config.yaml
model: "autoregressive pixel model"
horizontal_flip: true
width: 320
hidden_act: "quick_gelu"
head_dim: 32
parallel_block: false
optimizer: "adamw"
lr_schedule: "step"
warmup_steps: 290
weight_decay: 0.4
Rows from block 3 of a small autoregressive pixel model, named by matrix and row number. Rows with one number belong to one neuron. Each number is 200 + 30 x the weight over its row's rms, rounded and kept within 0 to 999. All counts start at 0. After the name is the row's rms in percent of the matrix's.
After each neuron's rows are labels from the 100 images, of 14976, where the neuron reaches its highest value: "top examples" is what is common among them. Only what is clearly more common there than usual is listed. The data: photos of plants, animals and fungi (iNaturalist).
# fc1: MLP up (model.blocks.3.mlp.fc1.weight, 1280x320), inputs 240-319
# fc2: MLP down (model.blocks.3.mlp.fc2.weight, 320x1280, transposed), outputs 240-319

fc1.727,308,202,191,175,198,187,201,169,200,195,212,239,178,217,232,197,192,192,200,193,229,200,252,231,191,195,212,173,167,241,169,200,234,164,122,162,189,176,158,183,181,198,205,267,150,199,193,199,199,181,215,198,191,204,139,175,199,232,248,217,215,206,196,270,199,254,228,170,255,183,206,196,195,203,273,222,219,241,209,207,201
fc2.727,296,261,227,215,217,209,211,231,197,263,254,188,199,224,198,179,223,230,171,142,294,226,200,213,203,164,223,198,203,200,190,228,205,191,200,136,138,270,199,257,179,169,197,229,185,192,139,217,198,199,234,198,208,220,183,168,189,163,264,200,187,205,200,191,148,217,224,200,259,198,196,196,206,186,195,190,151,213,136,197,198
top examples: order Charadriiformes

fc1.264,224,203,201,200,185,227,212,18,165,168,208,201,207,195,203,232,245,182,254,190,200,199,218,174,188,201,227,203,211,210,215,94,207,201,193,119,203,205,214,186,208,202,212,220,194,166,209,196,212,107,228,176,203,201,200,214,205,188,219,191,188,197,128,206,218,209,180,194,212,189,204,200,197,193,253,241,219,232,185,219,215
fc2.264,178,200,198,198,233,186,183,337,180,287,189,208,146,212,169,156,194,229,175,181,243,200,173,227,219,182,147,209,171,171,227,260,198,204,193,282,195,155,170,201,188,191,150,133,210,232,189,241,155,220,178,243,198,199,207,189,200,220,197,223,248,203,215,238,143,139,210,217,174,258,229,200,213,204,185,163,190,208,193,193,202
top examples: order Lepidoptera

fc1.46,254,203,194,198,187,118,205,175,196,192,190,196,161,219,177,215,216,187,194,169,168,222,282,138,216,145,190,213,149,264,235,230,240,192,201,279,201,200,178,144,226,216,229,199,200,200,223,210,189,147,204,205,205,199,198,198,211,198,250,235,211,190,200,225,251,191,208,190,211,200,204,197,220,200,201,215,280,198,175,203,209
fc2.46,205,267,292,197,213,208,191,209,198,206,199,186,198,201,224,196,199,199,229,239,199,199,173,286,201,234,203,194,203,194,206,153,176,197,200,156,191,235,213,198,199,219,218,207,202,136,182,223,246,206,201,201,206,211,188,193,205,204,207,206,198,228,152,175,245,231,201,199,175,200,199,199,188,241,172,208,208,192,199,246,210
top examples: phylum Arthropoda; class Insecta

fc1.314,409,213,130,126,199,180,185,180,204,243,270,200,214,218,153,183,177,203,200,178,203,209,254,210,129,180,224,188,152,188,204,199,223,204,153,181,195,210,242,209,206,168,204,252,169,238,238,191,198,163,245,197,199,227,198,208,200,209,216,211,204,200,234,204,204,294,162,200,248,122,136,216,201,181,196,194,203,208,193,194,261
fc2.314,352,246,159,217,253,141,188,199,267,269,257,200,234,220,143,198,207,241,177,199,183,202,198,200,207,178,219,211,251,194,184,178,212,217,175,212,239,217,249,252,183,223,204,193,194,200,164,217,112,198,265,322,192,213,200,200,194,214,194,178,165,179,232,205,183,195,212,203,227,203,159,217,232,181,200,199,172,191,236,154,222
top examples: class Aves; phylum Chordata; order Accipitriformes

fc1.182,023,200,200,200,200,202,200,251,200,200,200,201,200,200,200,201,200,234,201,200,201,200,217,203,200,200,200,183,234,200,218,198,200,201,161,201,201,200,200,200,200,201,200,199,200,198,201,200,200,202,200,200,200,200,199,200,200,134,200,201,201,200,200,200,200,200,200,171,200,200,200,200,200,263,199,199,200,199,201,307,199
fc2.182,018,198,200,200,200,201,200,199,201,197,226,200,202,200,199,201,200,200,165,201,200,200,205,200,199,200,200,200,201,200,201,201,200,200,200,201,201,199,200,200,200,202,201,200,200,200,200,204,201,203,199,200,201,200,199,179,200,200,198,200,200,200,200,200,200,199,200,200,200,200,200,200,200,200,204,201,18,199,201,214,198
top examples: phylum Arthropoda; class Insecta; order Lepidoptera

fc1.158,399,195,164,139,224,204,226,132,257,205,218,207,138,200,226,225,192,234,209,210,216,208,249,220,179,194,278,178,154,214,200,226,234,196,148,198,210,182,200,220,198,154,172,256,161,184,180,165,200,167,195,215,148,202,192,200,164,181,224,217,216,219,233,276,227,242,219,184,271,169,217,201,181,190,245,171,231,200,212,200,273
fc2.158,341,224,198,183,285,162,200,185,244,221,231,194,209,203,201,195,201,262,214,203,250,187,215,235,132,200,286,133,168,199,159,216,205,229,189,152,200,239,221,233,196,177,200,214,197,200,167,209,191,202,203,234,197,191,194,238,195,192,201,206,189,189,236,206,173,243,246,204,271,202,205,182,184,140,202,153,206,156,196,192,200
top examples: phylum Chordata; class Aves

fc1.40,314,198,129,199,152,214,201,130,203,202,231,196,204,175,174,194,197,245,203,181,204,215,183,217,197,202,201,191,173,200,199,201,247,229,214,156,199,164,199,163,189,207,308,195,170,186,216,130,147,234,202,254,166,202,180,164,200,185,208,212,175,197,262,176,194,217,156,238,231,170,185,221,197,134,229,216,239,200,209,156,198
fc2.40,344,197,214,199,208,239,182,237,227,221,206,240,213,244,198,228,176,199,203,202,229,192,139,202,249,200,187,230,200,178,199,217,209,147,190,207,222,200,225,188,200,197,151,225,231,190,206,201,164,200,250,200,156,190,191,329,199,203,198,205,193,228,183,193,208,200,206,161,199,189,186,200,219,230,146,199,197,177,198,223,210
top examples: class Aves; phylum Chordata; order Passeriformes

fc1.399,260,170,128,215,203,117,202,180,206,196,183,203,163,203,209,186,198,194,197,146,208,276,336,187,187,174,208,198,202,199,211,129,289,202,183,213,179,201,176,147,205,215,201,202,197,222,193,210,181,163,205,258,203,225,183,193,229,195,263,216,280,195,200,283,203,197,204,200,170,194,201,216,191,328,212,265,200,198,215,213,202
fc2.399,221,199,235,194,204,206,187,244,199,188,216,205,162,241,139,146,202,207,138,149,199,188,289,200,224,195,156,333,189,200,145,239,201,194,194,210,201,243,203,199,199,153,201,194,209,315,190,178,157,62,184,187,152,199,210,233,195,188,202,196,177,195,252,200,200,198,198,193,202,200,200,208,199,202,159,180,193,202,199,228,202
top examples: phylum Chordata; class Aves; order Charadriiformes

fc1.19,066,190,235,208,177,156,200,141,44,161,200,198,155,201,199,245,200,183,201,201,200,199,322,201,197,200,200,200,201,244,200,157,200,202,200,212,197,201,190,155,200,200,187,221,200,349,200,211,200,190,200,224,201,200,203,203,199,200,200,199,200,191,184,201,196,144,217,174,199,203,200,198,200,200,199,243,197,200,199,200,203
fc2.19,050,197,247,200,165,253,194,239,200,214,200,156,195,202,201,195,207,256,192,196,243,200,221,244,199,194,202,203,183,192,200,264,213,198,200,200,191,123,150,265,199,200,377,238,203,191,201,198,195,201,200,225,198,198,175,103,201,203,200,213,202,201,201,199,199,186,200,201,202,200,201,195,187,202,204,202,203,201,200,206,198
top examples: order Lepidoptera

fc1.431,338,190,136,187,202,169,231,199,251,207,219,233,230,241,195,203,144,248,212,191,224,203,252,186,192,145,231,196,168,210,200,179,249,157,154,147,176,229,200,201,201,162,189,228,168,225,224,191,177,142,252,198,177,220,148,201,184,244,234,192,198,235,220,242,200,259,199,206,237,164,184,225,156,229,268,204,207,220,211,198,215
fc2.431,257,220,196,200,231,184,198,200,245,198,256,193,241,200,198,220,177,215,162,169,324,200,246,281,200,182,244,191,200,215,191,154,211,206,204,166,201,281,199,242,208,161,200,199,213,183,205,208,152,202,267,266,169,199,152,181,187,197,232,154,222,216,231,199,162,257,220,215,238,201,218,200,149,160,200,206,198,203,196,184,198
top examples: order Charadriiformes

fc1.51,319,220,173,190,196,150,205,199,192,236,196,186,191,193,217,184,198,200,177,200,195,206,304,214,189,169,201,206,162,192,204,221,213,218,189,109,195,170,183,192,193,247,223,193,162,233,160,192,175,200,166,215,148,213,201,139,234,199,218,219,184,214,224,191,205,170,204,214,202,191,174,208,211,250,289,194,191,217,221,179,190
fc2.51,303,277,163,197,194,212,161,175,199,227,221,214,200,222,166,165,195,202,215,116,184,202,192,201,201,177,200,199,194,206,174,179,206,202,187,131,195,197,168,212,205,217,187,212,208,305,174,164,173,163,155,186,173,201,201,197,240,196,245,220,199,207,231,93,190,219,124,200,183,203,183,198,201,215,140,247,217,199,156,164,214
top examples: phylum Chordata; class Aves

fc1.351,244,198,123,200,249,159,231,175,227,180,194,186,198,217,195,202,180,139,228,199,197,199,220,203,164,150,197,189,204,200,200,201,327,209,138,201,168,167,190,151,191,206,220,220,159,191,189,193,194,174,257,270,155,208,188,194,152,199,213,210,184,179,197,256,181,200,178,181,202,192,131,235,201,202,242,220,174,203,198,272,197
fc2.351,172,200,208,182,205,181,200,202,203,263,235,204,179,238,184,207,237,215,175,135,236,202,283,228,211,213,182,201,206,201,201,229,191,202,179,125,144,182,200,191,183,96,208,198,200,201,213,129,44,167,199,250,198,195,197,177,202,198,200,178,210,200,216,142,182,192,184,146,201,200,176,200,209,202,205,146,128,223,231,219,204
top examples: order Charadriiformes

fc1.229,297,192,164,206,203,97,211,244,157,243,188,240,214,317,227,221,172,190,234,189,189,213,192,207,206,201,200,207,243,210,206,260,209,137,214,158,237,218,196,154,210,205,200,184,183,230,193,200,214,223,211,151,199,209,184,181,200,214,196,176,198,164,194,200,198,155,193,199,200,190,163,202,202,217,180,206,181,221,197,203,194
fc2.229,242,171,199,201,203,261,222,171,241,180,232,247,233,196,202,178,199,204,209,201,208,196,252,221,178,198,195,201,202,200,197,130,199,197,202,206,196,208,200,227,200,216,164,232,199,207,245,212,233,205,133,121,200,199,210,201,199,208,118,201,193,188,221,208,199,210,200,201,157,215,200,218,201,196,173,138,161,198,230,195,199
top examples: order Lepidoptera

fc1.731,374,228,121,192,192,181,201,159,201,217,238,201,201,237,162,206,167,198,213,141,197,202,244,199,193,134,181,200,157,227,229,207,298,204,180,177,177,145,197,128,199,225,250,251,198,188,213,202,179,168,205,238,203,222,162,199,163,216,230,205,210,207,203,239,178,218,136,203,213,192,118,219,195,220,239,255,201,220,204,222,222
fc2.731,386,245,205,198,199,186,171,204,234,206,256,206,200,221,144,249,201,223,132,172,246,195,200,198,193,180,199,183,218,188,211,174,193,224,176,179,200,220,192,212,193,172,205,230,199,191,229,201,138,174,271,281,190,198,180,149,178,209,233,180,203,241,245,196,175,229,220,189,200,191,181,199,201,192,144,163,171,192,230,172,214
top examples: class Aves; phylum Chordata

fc1.454,189,195,168,195,192,158,225,222,217,265,146,193,155,188,203,214,148,220,152,196,202,224,194,192,213,169,249,201,241,201,195,182,221,206,193,172,185,178,208,141,204,202,189,197,118,205,173,157,181,207,200,246,197,241,212,191,231,220,248,202,207,209,179,204,193,197,165,229,227,232,227,202,197,223,246,161,200,263,229,201,232
fc2.454,151,236,200,224,188,278,172,186,201,226,233,219,242,180,184,170,200,179,143,193,204,206,210,208,189,205,199,200,176,196,199,156,222,195,190,190,207,187,185,158,185,200,231,225,223,243,247,169,204,200,217,151,209,200,186,208,201,217,165,199,210,246,179,192,200,240,181,216,206,183,191,202,158,191,173,190,212,201,180,181,183
top examples: phylum Tracheophyta; kingdom Plantae

fc1.611,278,245,159,201,183,196,187,189,188,189,191,242,196,180,183,285,211,244,194,197,174,206,187,216,186,203,186,174,191,230,203,233,257,200,200,222,224,180,200,197,212,243,301,200,179,86,246,205,173,156,201,226,213,205,132,180,200,182,198,205,201,187,279,180,202,189,185,221,197,184,193,224,202,192,254,249,199,212,213,129,203
fc2.611,279,185,190,193,178,220,189,150,267,200,213,201,238,223,221,209,161,206,185,167,204,200,224,255,207,222,222,195,217,196,188,106,186,239,208,250,197,247,242,212,202,136,132,190,200,202,246,163,200,172,200,194,199,181,253,276,181,224,241,200,198,209,164,249,181,203,136,112,176,176,202,199,192,187,85,105,197,205,214,198,232
top examples: class Aves; order Passeriformes

fc1.288,381,200,219,163,180,172,203,232,131,165,202,175,199,212,210,215,201,209,218,200,198,201,242,177,200,182,191,240,269,223,217,227,241,151,213,187,186,200,187,157,203,133,334,146,196,209,139,210,203,210,228,187,207,203,230,129,189,200,235,133,208,186,247,194,204,142,163,193,222,201,193,201,204,199,235,201,215,197,165,192,217
fc2.288,471,164,206,214,195,276,199,177,216,144,193,213,264,210,227,187,202,186,184,206,175,208,226,204,223,201,202,200,223,186,200,23,165,197,208,155,202,213,209,201,202,200,186,225,201,210,201,194,193,200,187,153,218,220,197,181,145,200,243,200,200,243,153,228,202,194,205,188,156,219,204,203,199,201,136,198,198,155,196,236,238
top examples: class Insecta; order Lepidoptera

fc1.467,299,208,183,184,204,188,229,256,250,243,200,207,163,209,158,192,176,218,206,172,185,211,213,136,161,113,227,220,181,234,200,223,269,192,197,142,208,157,179,186,184,208,185,200,123,253,176,184,162,195,178,201,179,242,200,173,216,208,238,203,224,213,261,220,212,201,154,222,225,164,121,206,221,251,233,194,207,213,186,206,209
fc2.467,172,181,205,204,182,273,197,200,213,226,219,245,175,185,201,249,209,210,240,212,123,236,201,234,201,205,236,198,175,256,175,215,288,153,204,234,197,182,154,109,197,206,206,197,189,141,253,109,190,121,206,152,201,232,202,178,200,204,207,209,230,255,186,191,210,200,212,240,230,157,202,211,201,192,204,200,241,205,220,198,242
top examples: class Aves; order Passeriformes

fc1.612,418,174,236,197,185,145,200,182,201,151,227,204,216,230,203,206,256,151,202,196,202,203,232,189,223,164,203,240,229,245,216,185,200,201,225,193,191,186,189,180,197,186,189,199,193,206,166,201,201,200,188,174,211,205,231,120,202,191,236,218,242,205,196,216,203,184,193,203,208,146,210,201,225,202,208,162,206,203,209,224,246
fc2.612,471,165,239,203,199,212,196,146,245,158,197,302,222,207,240,160,191,202,212,245,104,203,201,204,205,224,211,197,202,204,196,98,133,197,180,168,161,201,181,195,212,204,201,214,194,250,186,190,215,165,158,195,239,196,189,204,204,189,185,215,181,210,211,202,199,161,209,161,161,200,198,205,213,198,159,165,191,203,194,252,236
top examples: order Passeriformes

fc1.649,237,243,187,168,196,191,204,186,205,220,194,185,124,210,201,199,205,197,201,141,201,263,246,202,202,145,197,202,199,223,232,199,264,203,176,181,244,138,198,199,173,224,201,200,144,247,191,150,155,173,189,248,140,225,207,167,215,239,304,221,231,199,211,218,208,198,175,216,198,196,157,231,261,261,219,194,222,236,190,202,222
fc2.649,124,199,203,200,248,188,198,192,196,201,200,197,141,229,218,274,221,187,200,194,203,219,256,262,201,156,201,200,201,222,199,210,198,175,131,202,198,192,176,201,200,195,196,200,201,201,235,148,169,0,175,59,140,193,199,201,202,300,197,185,211,205,164,206,192,196,183,214,200,172,203,200,200,244,208,187,204,210,198,242,249
top examples: phylum Chordata; class Aves; order Anseriformes; family: Anatidae