A small autoregressive pixel model, trained from scratch.
Model: 10.2M parameters, 20-pixel images, arch transformer_decoder, width 320, layers 8, norm layernorm, activation quick_gelu.
Training: 5800 steps, batches of 64.
Data: trained on photos of plants, animals and fungi (iNaturalist), 38949 training examples, 9.5 epochs.
Rows from block 4, named by matrix and row number. Rows with one number belong to one neuron. Each number is 50 + 15 x the weight over its row's rms, rounded and kept within 0 to 99. All counts start at 0. After the name is the row's rms in percent of the matrix's.
# fc1: MLP up (model.blocks.4.mlp.fc1.weight, 1280x320), inputs 0-106
# fc2: MLP down (model.blocks.4.mlp.fc2.weight, 320x1280, transposed), outputs 0-106
fc1.90 186:50 50 36 51 50 60 46 58 31 48 24 81 61 27 50 95 57 50 21 36 15 85 50 62 50 48 43 25 35 49 57 45 42 31 83 50 50 50 39 84 50 43 75 50 50 22 46 46 59 52 30 25 12 71 96 17 50 48 29 54 40 50 31 50 63 45 63 31 50 48 67 64 64 24 71 67 47 49 49 20 45 53 61 61 62 50 32 80 55 21 71 63 51 52 48 44 34 35 51 52 55 57 74 91 47 55 43
fc2.90 078:50 50 39 50 57 50 50 50 50 46 50 51 52 49 47 51 50 50 46 40 50 53 57 26 52 50 31 43 51 52 50 51 65 50 54 66 50 27 48 45 49 50 74 50 50 50 43 46 70 85 49 50 32 49 48 50 50 49 43 68 50 51 23 45 50 32 50 50 48 50 50 53 51 50 55 50 50 18 50 51 48 51 50 58 66 50 45 50 51 28 50 50 53 51 51 57 15 00 50 49 51 61 71 50 85 90 50
fc1.95 328:35 49 47 49 56 53 47 70 40 36 42 98 41 45 75 64 55 49 41 40 47 50 41 84 48 49 50 06 37 74 52 51 33 58 57 32 50 17 65 48 67 41 29 13 44 47 35 64 48 85 34 27 16 55 51 35 56 51 46 53 29 56 50 44 68 33 67 53 50 38 52 67 33 39 46 48 50 29 49 39 39 33 58 38 47 47 61 57 83 30 64 53 33 69 63 59 46 16 52 13 53 89 46 48 53 47 42
fc2.95 325:44 40 28 43 51 48 41 77 43 75 46 31 40 51 36 54 60 54 40 50 51 94 56 79 54 46 43 49 55 48 49 52 21 72 51 50 55 31 88 49 05 58 35 26 63 40 51 50 52 28 53 53 67 48 52 49 44 46 35 90 45 52 52 69 57 42 59 53 55 54 48 47 58 49 54 47 53 56 50 52 38 60 50 53 43 63 82 43 59 50 51 53 52 07 37 22 52 40 41 58 34 71 53 18 42 40 51
fc1.100 205:51 58 47 42 65 47 29 34 49 38 42 48 50 36 44 59 94 53 41 43 32 56 66 64 64 18 49 31 33 44 50 42 28 17 65 58 80 50 50 57 29 51 50 43 50 51 47 36 53 44 51 33 48 53 48 26 60 64 44 49 35 42 48 50 73 51 52 35 22 30 67 50 99 17 49 52 34 56 28 42 54 32 58 53 45 49 47 62 51 22 51 68 68 64 51 48 59 42 50 26 62 54 48 61 29 87 63
fc2.100 156:54 62 52 50 51 45 00 48 50 18 44 37 51 43 46 47 36 52 42 65 55 49 40 32 48 50 65 46 49 48 75 40 74 58 35 35 52 57 41 57 01 46 02 52 51 47 26 67 51 56 43 56 49 25 52 50 56 33 31 47 82 48 34 21 50 48 54 73 59 81 17 51 51 50 50 52 50 58 62 52 46 69 17 73 67 45 99 59 36 17 93 49 61 41 39 43 33 45 27 51 24 80 53 55 50 54 53
fc1.121 240:48 48 56 50 48 49 50 72 50 76 42 47 41 47 60 53 51 50 56 50 50 84 55 41 29 48 46 49 52 04 58 56 54 50 64 36 48 60 14 52 47 78 54 40 58 47 47 49 53 58 52 50 51 80 78 48 52 54 47 53 63 57 52 52 50 23 92 42 55 48 50 59 42 44 50 38 60 51 42 45 53 59 59 64 53 34 59 45 49 53 83 66 58 63 13 53 57 58 53 44 61 35 55 55 30 48 59
fc2.121 200:48 71 52 57 58 35 45 45 51 48 55 39 47 50 49 43 14 46 54 98 51 87 20 44 30 65 47 66 57 66 55 55 66 54 13 27 40 41 56 10 80 58 40 79 51 60 50 86 39 50 62 52 35 42 47 62 43 44 36 44 46 41 31 55 40 61 52 50 20 47 35 38 43 51 51 44 51 53 74 91 51 48 50 19 64 57 38 50 48 90 44 51 96 45 05 52 46 48 49 53 39 53 31 46 57 38 51
fc1.134 318:52 66 39 44 49 48 44 27 76 51 50 67 75 51 26 26 45 40 49 32 25 47 38 83 46 40 56 40 20 18 51 64 48 63 56 27 47 90 50 80 66 50 42 54 49 44 17 26 50 25 75 60 49 48 51 54 64 45 38 43 57 51 58 31 58 45 24 36 23 52 92 53 57 41 65 68 58 52 65 55 31 52 53 54 61 50 16 73 67 40 68 62 50 42 22 77 18 62 80 66 58 75 34 50 40 66 40
fc2.134 413:39 50 32 45 64 35 48 85 31 46 50 46 48 51 77 54 50 77 42 54 49 51 65 21 45 63 50 38 57 71 62 94 50 33 45 73 51 59 48 59 40 53 62 45 43 35 59 52 30 55 55 42 50 43 52 46 45 35 48 74 52 49 38 50 62 38 55 51 39 47 49 46 47 52 48 36 43 96 54 72 47 55 55 61 43 89 27 47 47 72 65 49 56 50 45 21 61 49 57 07 62 10 50 24 50 45 44
fc1.136 323:36 57 52 53 57 50 89 56 53 45 39 54 53 30 41 37 55 46 30 49 50 40 54 49 77 73 49 45 44 54 52 78 39 37 73 61 55 36 28 89 62 42 72 51 27 43 58 61 53 55 37 52 30 99 51 36 90 62 49 45 35 42 54 13 41 58 43 54 54 39 67 70 45 28 71 75 52 54 40 47 48 80 31 50 42 51 49 46 53 41 48 79 52 39 63 48 50 62 59 24 69 68 52 46 51 26 56
fc2.136 336:23 49 68 50 63 45 52 76 57 52 37 44 45 46 58 40 50 45 40 70 55 51 50 36 40 74 50 52 38 59 50 62 71 58 44 22 61 55 48 50 62 63 43 76 44 48 47 60 53 56 50 50 37 47 50 50 50 67 31 47 41 50 55 24 26 50 40 60 74 62 48 73 43 46 50 85 52 61 51 54 47 90 44 41 58 50 44 52 38 57 30 50 71 49 41 27 41 64 49 33 35 86 47 37 54 11 68
fc1.137 223:35 62 50 49 47 77 71 47 33 47 52 48 53 41 32 59 84 56 51 36 49 52 66 62 50 52 57 28 51 80 50 51 47 55 53 41 50 64 44 57 47 24 47 47 23 22 52 48 49 59 45 39 34 76 25 38 33 47 22 44 37 75 51 46 46 50 46 33 47 49 54 53 95 13 53 50 43 68 53 39 40 45 69 54 79 55 71 57 57 33 50 62 75 44 10 27 56 78 51 38 55 49 69 59 51 55 53
fc2.137 264:57 50 84 65 55 23 12 50 56 60 39 34 51 46 41 44 43 58 46 44 53 31 82 50 70 50 48 50 49 39 61 49 59 55 58 58 59 99 36 50 13 44 48 54 74 55 61 55 60 56 57 52 53 37 46 53 53 58 43 22 36 07 42 49 63 46 40 92 82 61 48 76 47 79 46 46 50 58 50 51 61 58 38 62 53 59 44 51 52 50 42 50 17 44 59 30 44 55 53 36 49 59 58 52 50 48 63
fc1.140 305:39 36 27 48 57 55 67 41 51 48 23 51 52 51 32 50 58 57 40 31 50 38 62 56 86 51 32 50 51 51 55 71 52 36 56 54 57 33 43 92 51 75 42 45 39 43 17 50 60 47 42 48 56 52 49 41 50 34 47 55 46 46 35 64 50 55 49 47 51 50 57 50 49 51 60 78 69 55 38 47 32 43 38 61 51 65 50 76 54 48 48 65 73 50 58 22 47 14 52 51 18 46 55 57 64 47 42
fc2.140 256:43 38 51 52 77 51 54 71 45 00 45 48 33 63 50 50 43 65 48 70 44 76 30 45 30 53 56 56 51 83 55 52 67 43 36 64 48 65 55 81 70 69 99 50 40 58 42 57 53 37 41 18 73 42 52 50 42 84 70 48 43 64 41 31 37 49 42 55 31 40 32 43 45 60 50 23 56 70 46 66 50 64 61 47 47 71 48 54 42 52 22 17 60 49 66 63 21 48 42 51 54 50 45 56 42 62 31
fc1.149 031:50 50 50 50 50 50 54 68 48 61 50 75 49 50 51 49 50 50 50 76 50 45 49 53 56 50 51 50 51 93 48 46 50 50 49 50 49 50 47 50 56 48 47 50 50 50 11 68 47 50 50 50 55 63 50 50 50 36 50 50 50 50 86 60 50 50 49 50 51 51 50 50 50 43 50 50 49 50 91 42 31 51 55 50 50 50 70 40 34 64 39 50 51 45 50 48 47 45 50 55 50 48 50 43 52 48 50
fc2.149 020:50 50 54 51 50 43 50 50 50 51 50 50 60 50 50 50 50 50 50 49 50 50 49 17 51 85 50 50 50 49 51 49 50 85 50 62 50 42 50 52 46 43 49 51 50 51 49 49 50 51 51 50 99 49 50 50 41 50 47 51 50 49 25 49 50 50 50 50 50 50 50 50 74 50 50 36 50 46 44 47 79 49 50 53 51 50 49 50 38 51 57 50 50 57 49 26 49 48 50 28 51 52 49 29 50 50 39
fc1.153 328:50 80 20 62 55 64 57 59 48 49 50 41 99 34 49 89 50 22 50 50 07 94 41 66 56 51 52 41 44 53 49 56 37 44 49 52 49 55 44 58 34 66 27 57 48 64 43 34 47 37 53 39 44 51 51 50 15 30 47 64 35 36 39 44 48 40 46 22 47 52 51 67 82 54 51 50 76 52 52 36 50 52 57 57 45 93 51 73 53 51 48 45 59 65 51 36 15 72 49 42 79 65 56 66 46 80 54
fc2.153 361:17 73 63 48 52 68 50 69 43 39 40 81 48 54 25 49 64 34 90 52 54 38 50 77 55 52 62 39 50 83 49 43 31 65 62 71 49 53 24 60 49 45 26 47 50 49 56 74 45 70 49 75 50 61 50 64 46 64 48 46 51 99 10 44 50 63 47 42 36 45 52 44 73 47 55 39 74 00 45 56 49 49 42 20 62 44 36 67 73 22 82 52 51 16 69 82 61 48 46 22 47 45 38 56 43 51 57
fc1.176 234:40 50 47 50 44 49 55 53 50 40 08 61 56 29 44 50 73 63 47 48 31 63 57 96 76 42 42 51 34 49 56 29 44 34 58 51 52 63 63 79 29 48 41 48 39 31 47 33 46 57 69 46 37 54 50 21 52 61 45 49 29 54 51 32 55 38 50 29 35 49 71 49 79 40 69 75 49 77 41 50 46 42 44 80 70 51 31 69 61 13 51 49 92 76 35 44 24 36 45 34 76 64 43 59 41 88 44
fc2.176 137:34 54 50 50 50 50 41 54 50 54 30 78 49 47 50 62 50 50 54 49 50 48 78 48 41 50 37 41 41 43 55 38 50 61 50 42 31 49 63 50 49 45 58 50 46 27 52 50 51 58 41 50 44 51 59 34 49 49 37 52 53 60 27 44 50 41 50 51 62 51 48 50 52 50 54 81 50 50 39 50 38 42 48 81 60 17 38 71 50 58 34 43 78 38 28 51 42 39 47 39 57 54 54 61 61 55 47
fc1.180 137:51 45 43 00 46 50 86 58 49 21 50 63 49 52 47 52 65 51 50 51 50 83 61 55 46 38 50 21 25 53 29 51 33 26 54 48 66 51 57 52 52 51 60 45 46 43 49 49 49 50 45 46 52 48 60 39 55 64 50 64 46 69 50 42 49 43 45 41 46 41 51 49 49 47 47 50 18 47 55 49 41 71 50 47 41 50 50 50 57 42 54 53 74 46 55 65 49 44 76 60 49 51 30 81 35 99 56
fc2.180 104:48 82 56 63 51 50 28 45 50 58 50 35 54 50 51 51 43 45 55 60 50 41 67 54 54 50 51 58 48 50 50 47 50 93 54 80 44 06 24 50 40 49 52 57 53 49 59 58 52 46 37 50 86 53 59 73 50 46 61 24 40 29 50 41 53 53 39 49 64 57 52 50 59 48 50 03 51 57 49 48 38 62 50 51 51 50 38 89 50 20 46 29 50 46 44 56 53 60 50 55 37 55 74 40 49 50 54
fc1.187 238:41 45 53 42 55 62 65 50 41 47 50 82 37 42 41 39 92 69 50 53 31 49 60 63 58 54 59 43 29 88 50 26 54 24 65 24 64 63 12 52 42 40 44 50 31 38 28 54 68 54 41 25 52 58 73 47 52 50 31 46 34 68 57 46 54 47 41 49 34 48 50 59 37 32 52 53 63 46 54 32 19 46 57 68 49 50 51 50 45 00 55 47 48 58 46 53 55 55 58 39 59 77 51 62 42 78 50
fc2.187 235:55 51 63 77 53 50 51 32 78 72 34 42 51 38 49 50 39 52 21 60 56 49 58 52 60 53 52 35 53 73 56 63 70 72 53 49 51 58 37 56 32 79 26 50 57 62 54 50 58 34 40 75 58 15 33 45 62 45 49 39 49 46 51 45 45 48 30 60 57 54 54 65 50 52 45 46 49 50 62 55 49 54 42 58 50 37 44 57 52 74 67 57 13 50 49 43 44 45 57 46 49 54 62 61 49 51 55
fc1.210 185:52 48 65 65 43 46 69 51 38 60 37 99 55 54 50 71 52 49 27 44 50 60 60 40 55 50 51 55 06 58 75 53 65 52 68 48 47 47 52 51 52 45 55 62 51 29 24 54 58 52 17 13 33 30 72 58 50 43 49 49 43 43 50 57 48 45 73 52 57 50 50 47 37 56 50 58 56 34 60 10 45 60 38 50 52 50 50 89 50 47 62 49 39 31 62 52 61 47 43 44 87 80 60 69 62 73 41
fc2.210 121:52 50 32 50 48 51 72 44 39 62 63 00 52 51 55 45 46 54 42 55 65 34 48 66 94 57 53 99 72 56 55 37 52 38 41 64 49 48 54 51 45 51 51 64 49 50 55 71 46 71 70 56 42 50 41 40 51 75 56 51 72 47 23 50 50 61 50 39 31 48 45 48 62 73 54 56 34 68 66 68 42 40 41 60 74 53 28 00 39 43 22 46 68 51 55 48 30 49 52 39 38 50 31 51 49 44 40
fc1.247 036:54 50 14 50 50 50 50 50 50 50 50 56 63 50 76 50 51 49 79 45 50 52 52 43 48 50 50 50 50 41 37 49 49 47 50 50 50 46 17 50 50 52 52 50 50 42 77 50 50 96 51 41 43 49 50 50 48 84 50 51 21 51 05 50 49 74 79 50 50 50 50 50 32 49 69 50 50 49 50 48 57 50 50 50 41 24 53 50 52 50 50 50 65 57 52 14 50 06 50 50 50 49 50 50 59 58 44
fc2.247 031:50 49 49 50 51 47 51 26 51 47 51 48 50 50 50 55 51 50 55 49 50 49 62 48 46 49 50 43 52 53 50 56 50 48 50 19 50 17 52 50 63 50 50 35 54 50 50 49 52 44 60 48 51 50 48 51 79 48 57 53 66 49 51 42 51 59 37 49 48 54 50 50 50 55 48 48 50 52 54 52 52 52 50 47 53 84 89 49 57 51 61 51 31 50 31 84 50 99 50 63 51 83 52 45 50 60 51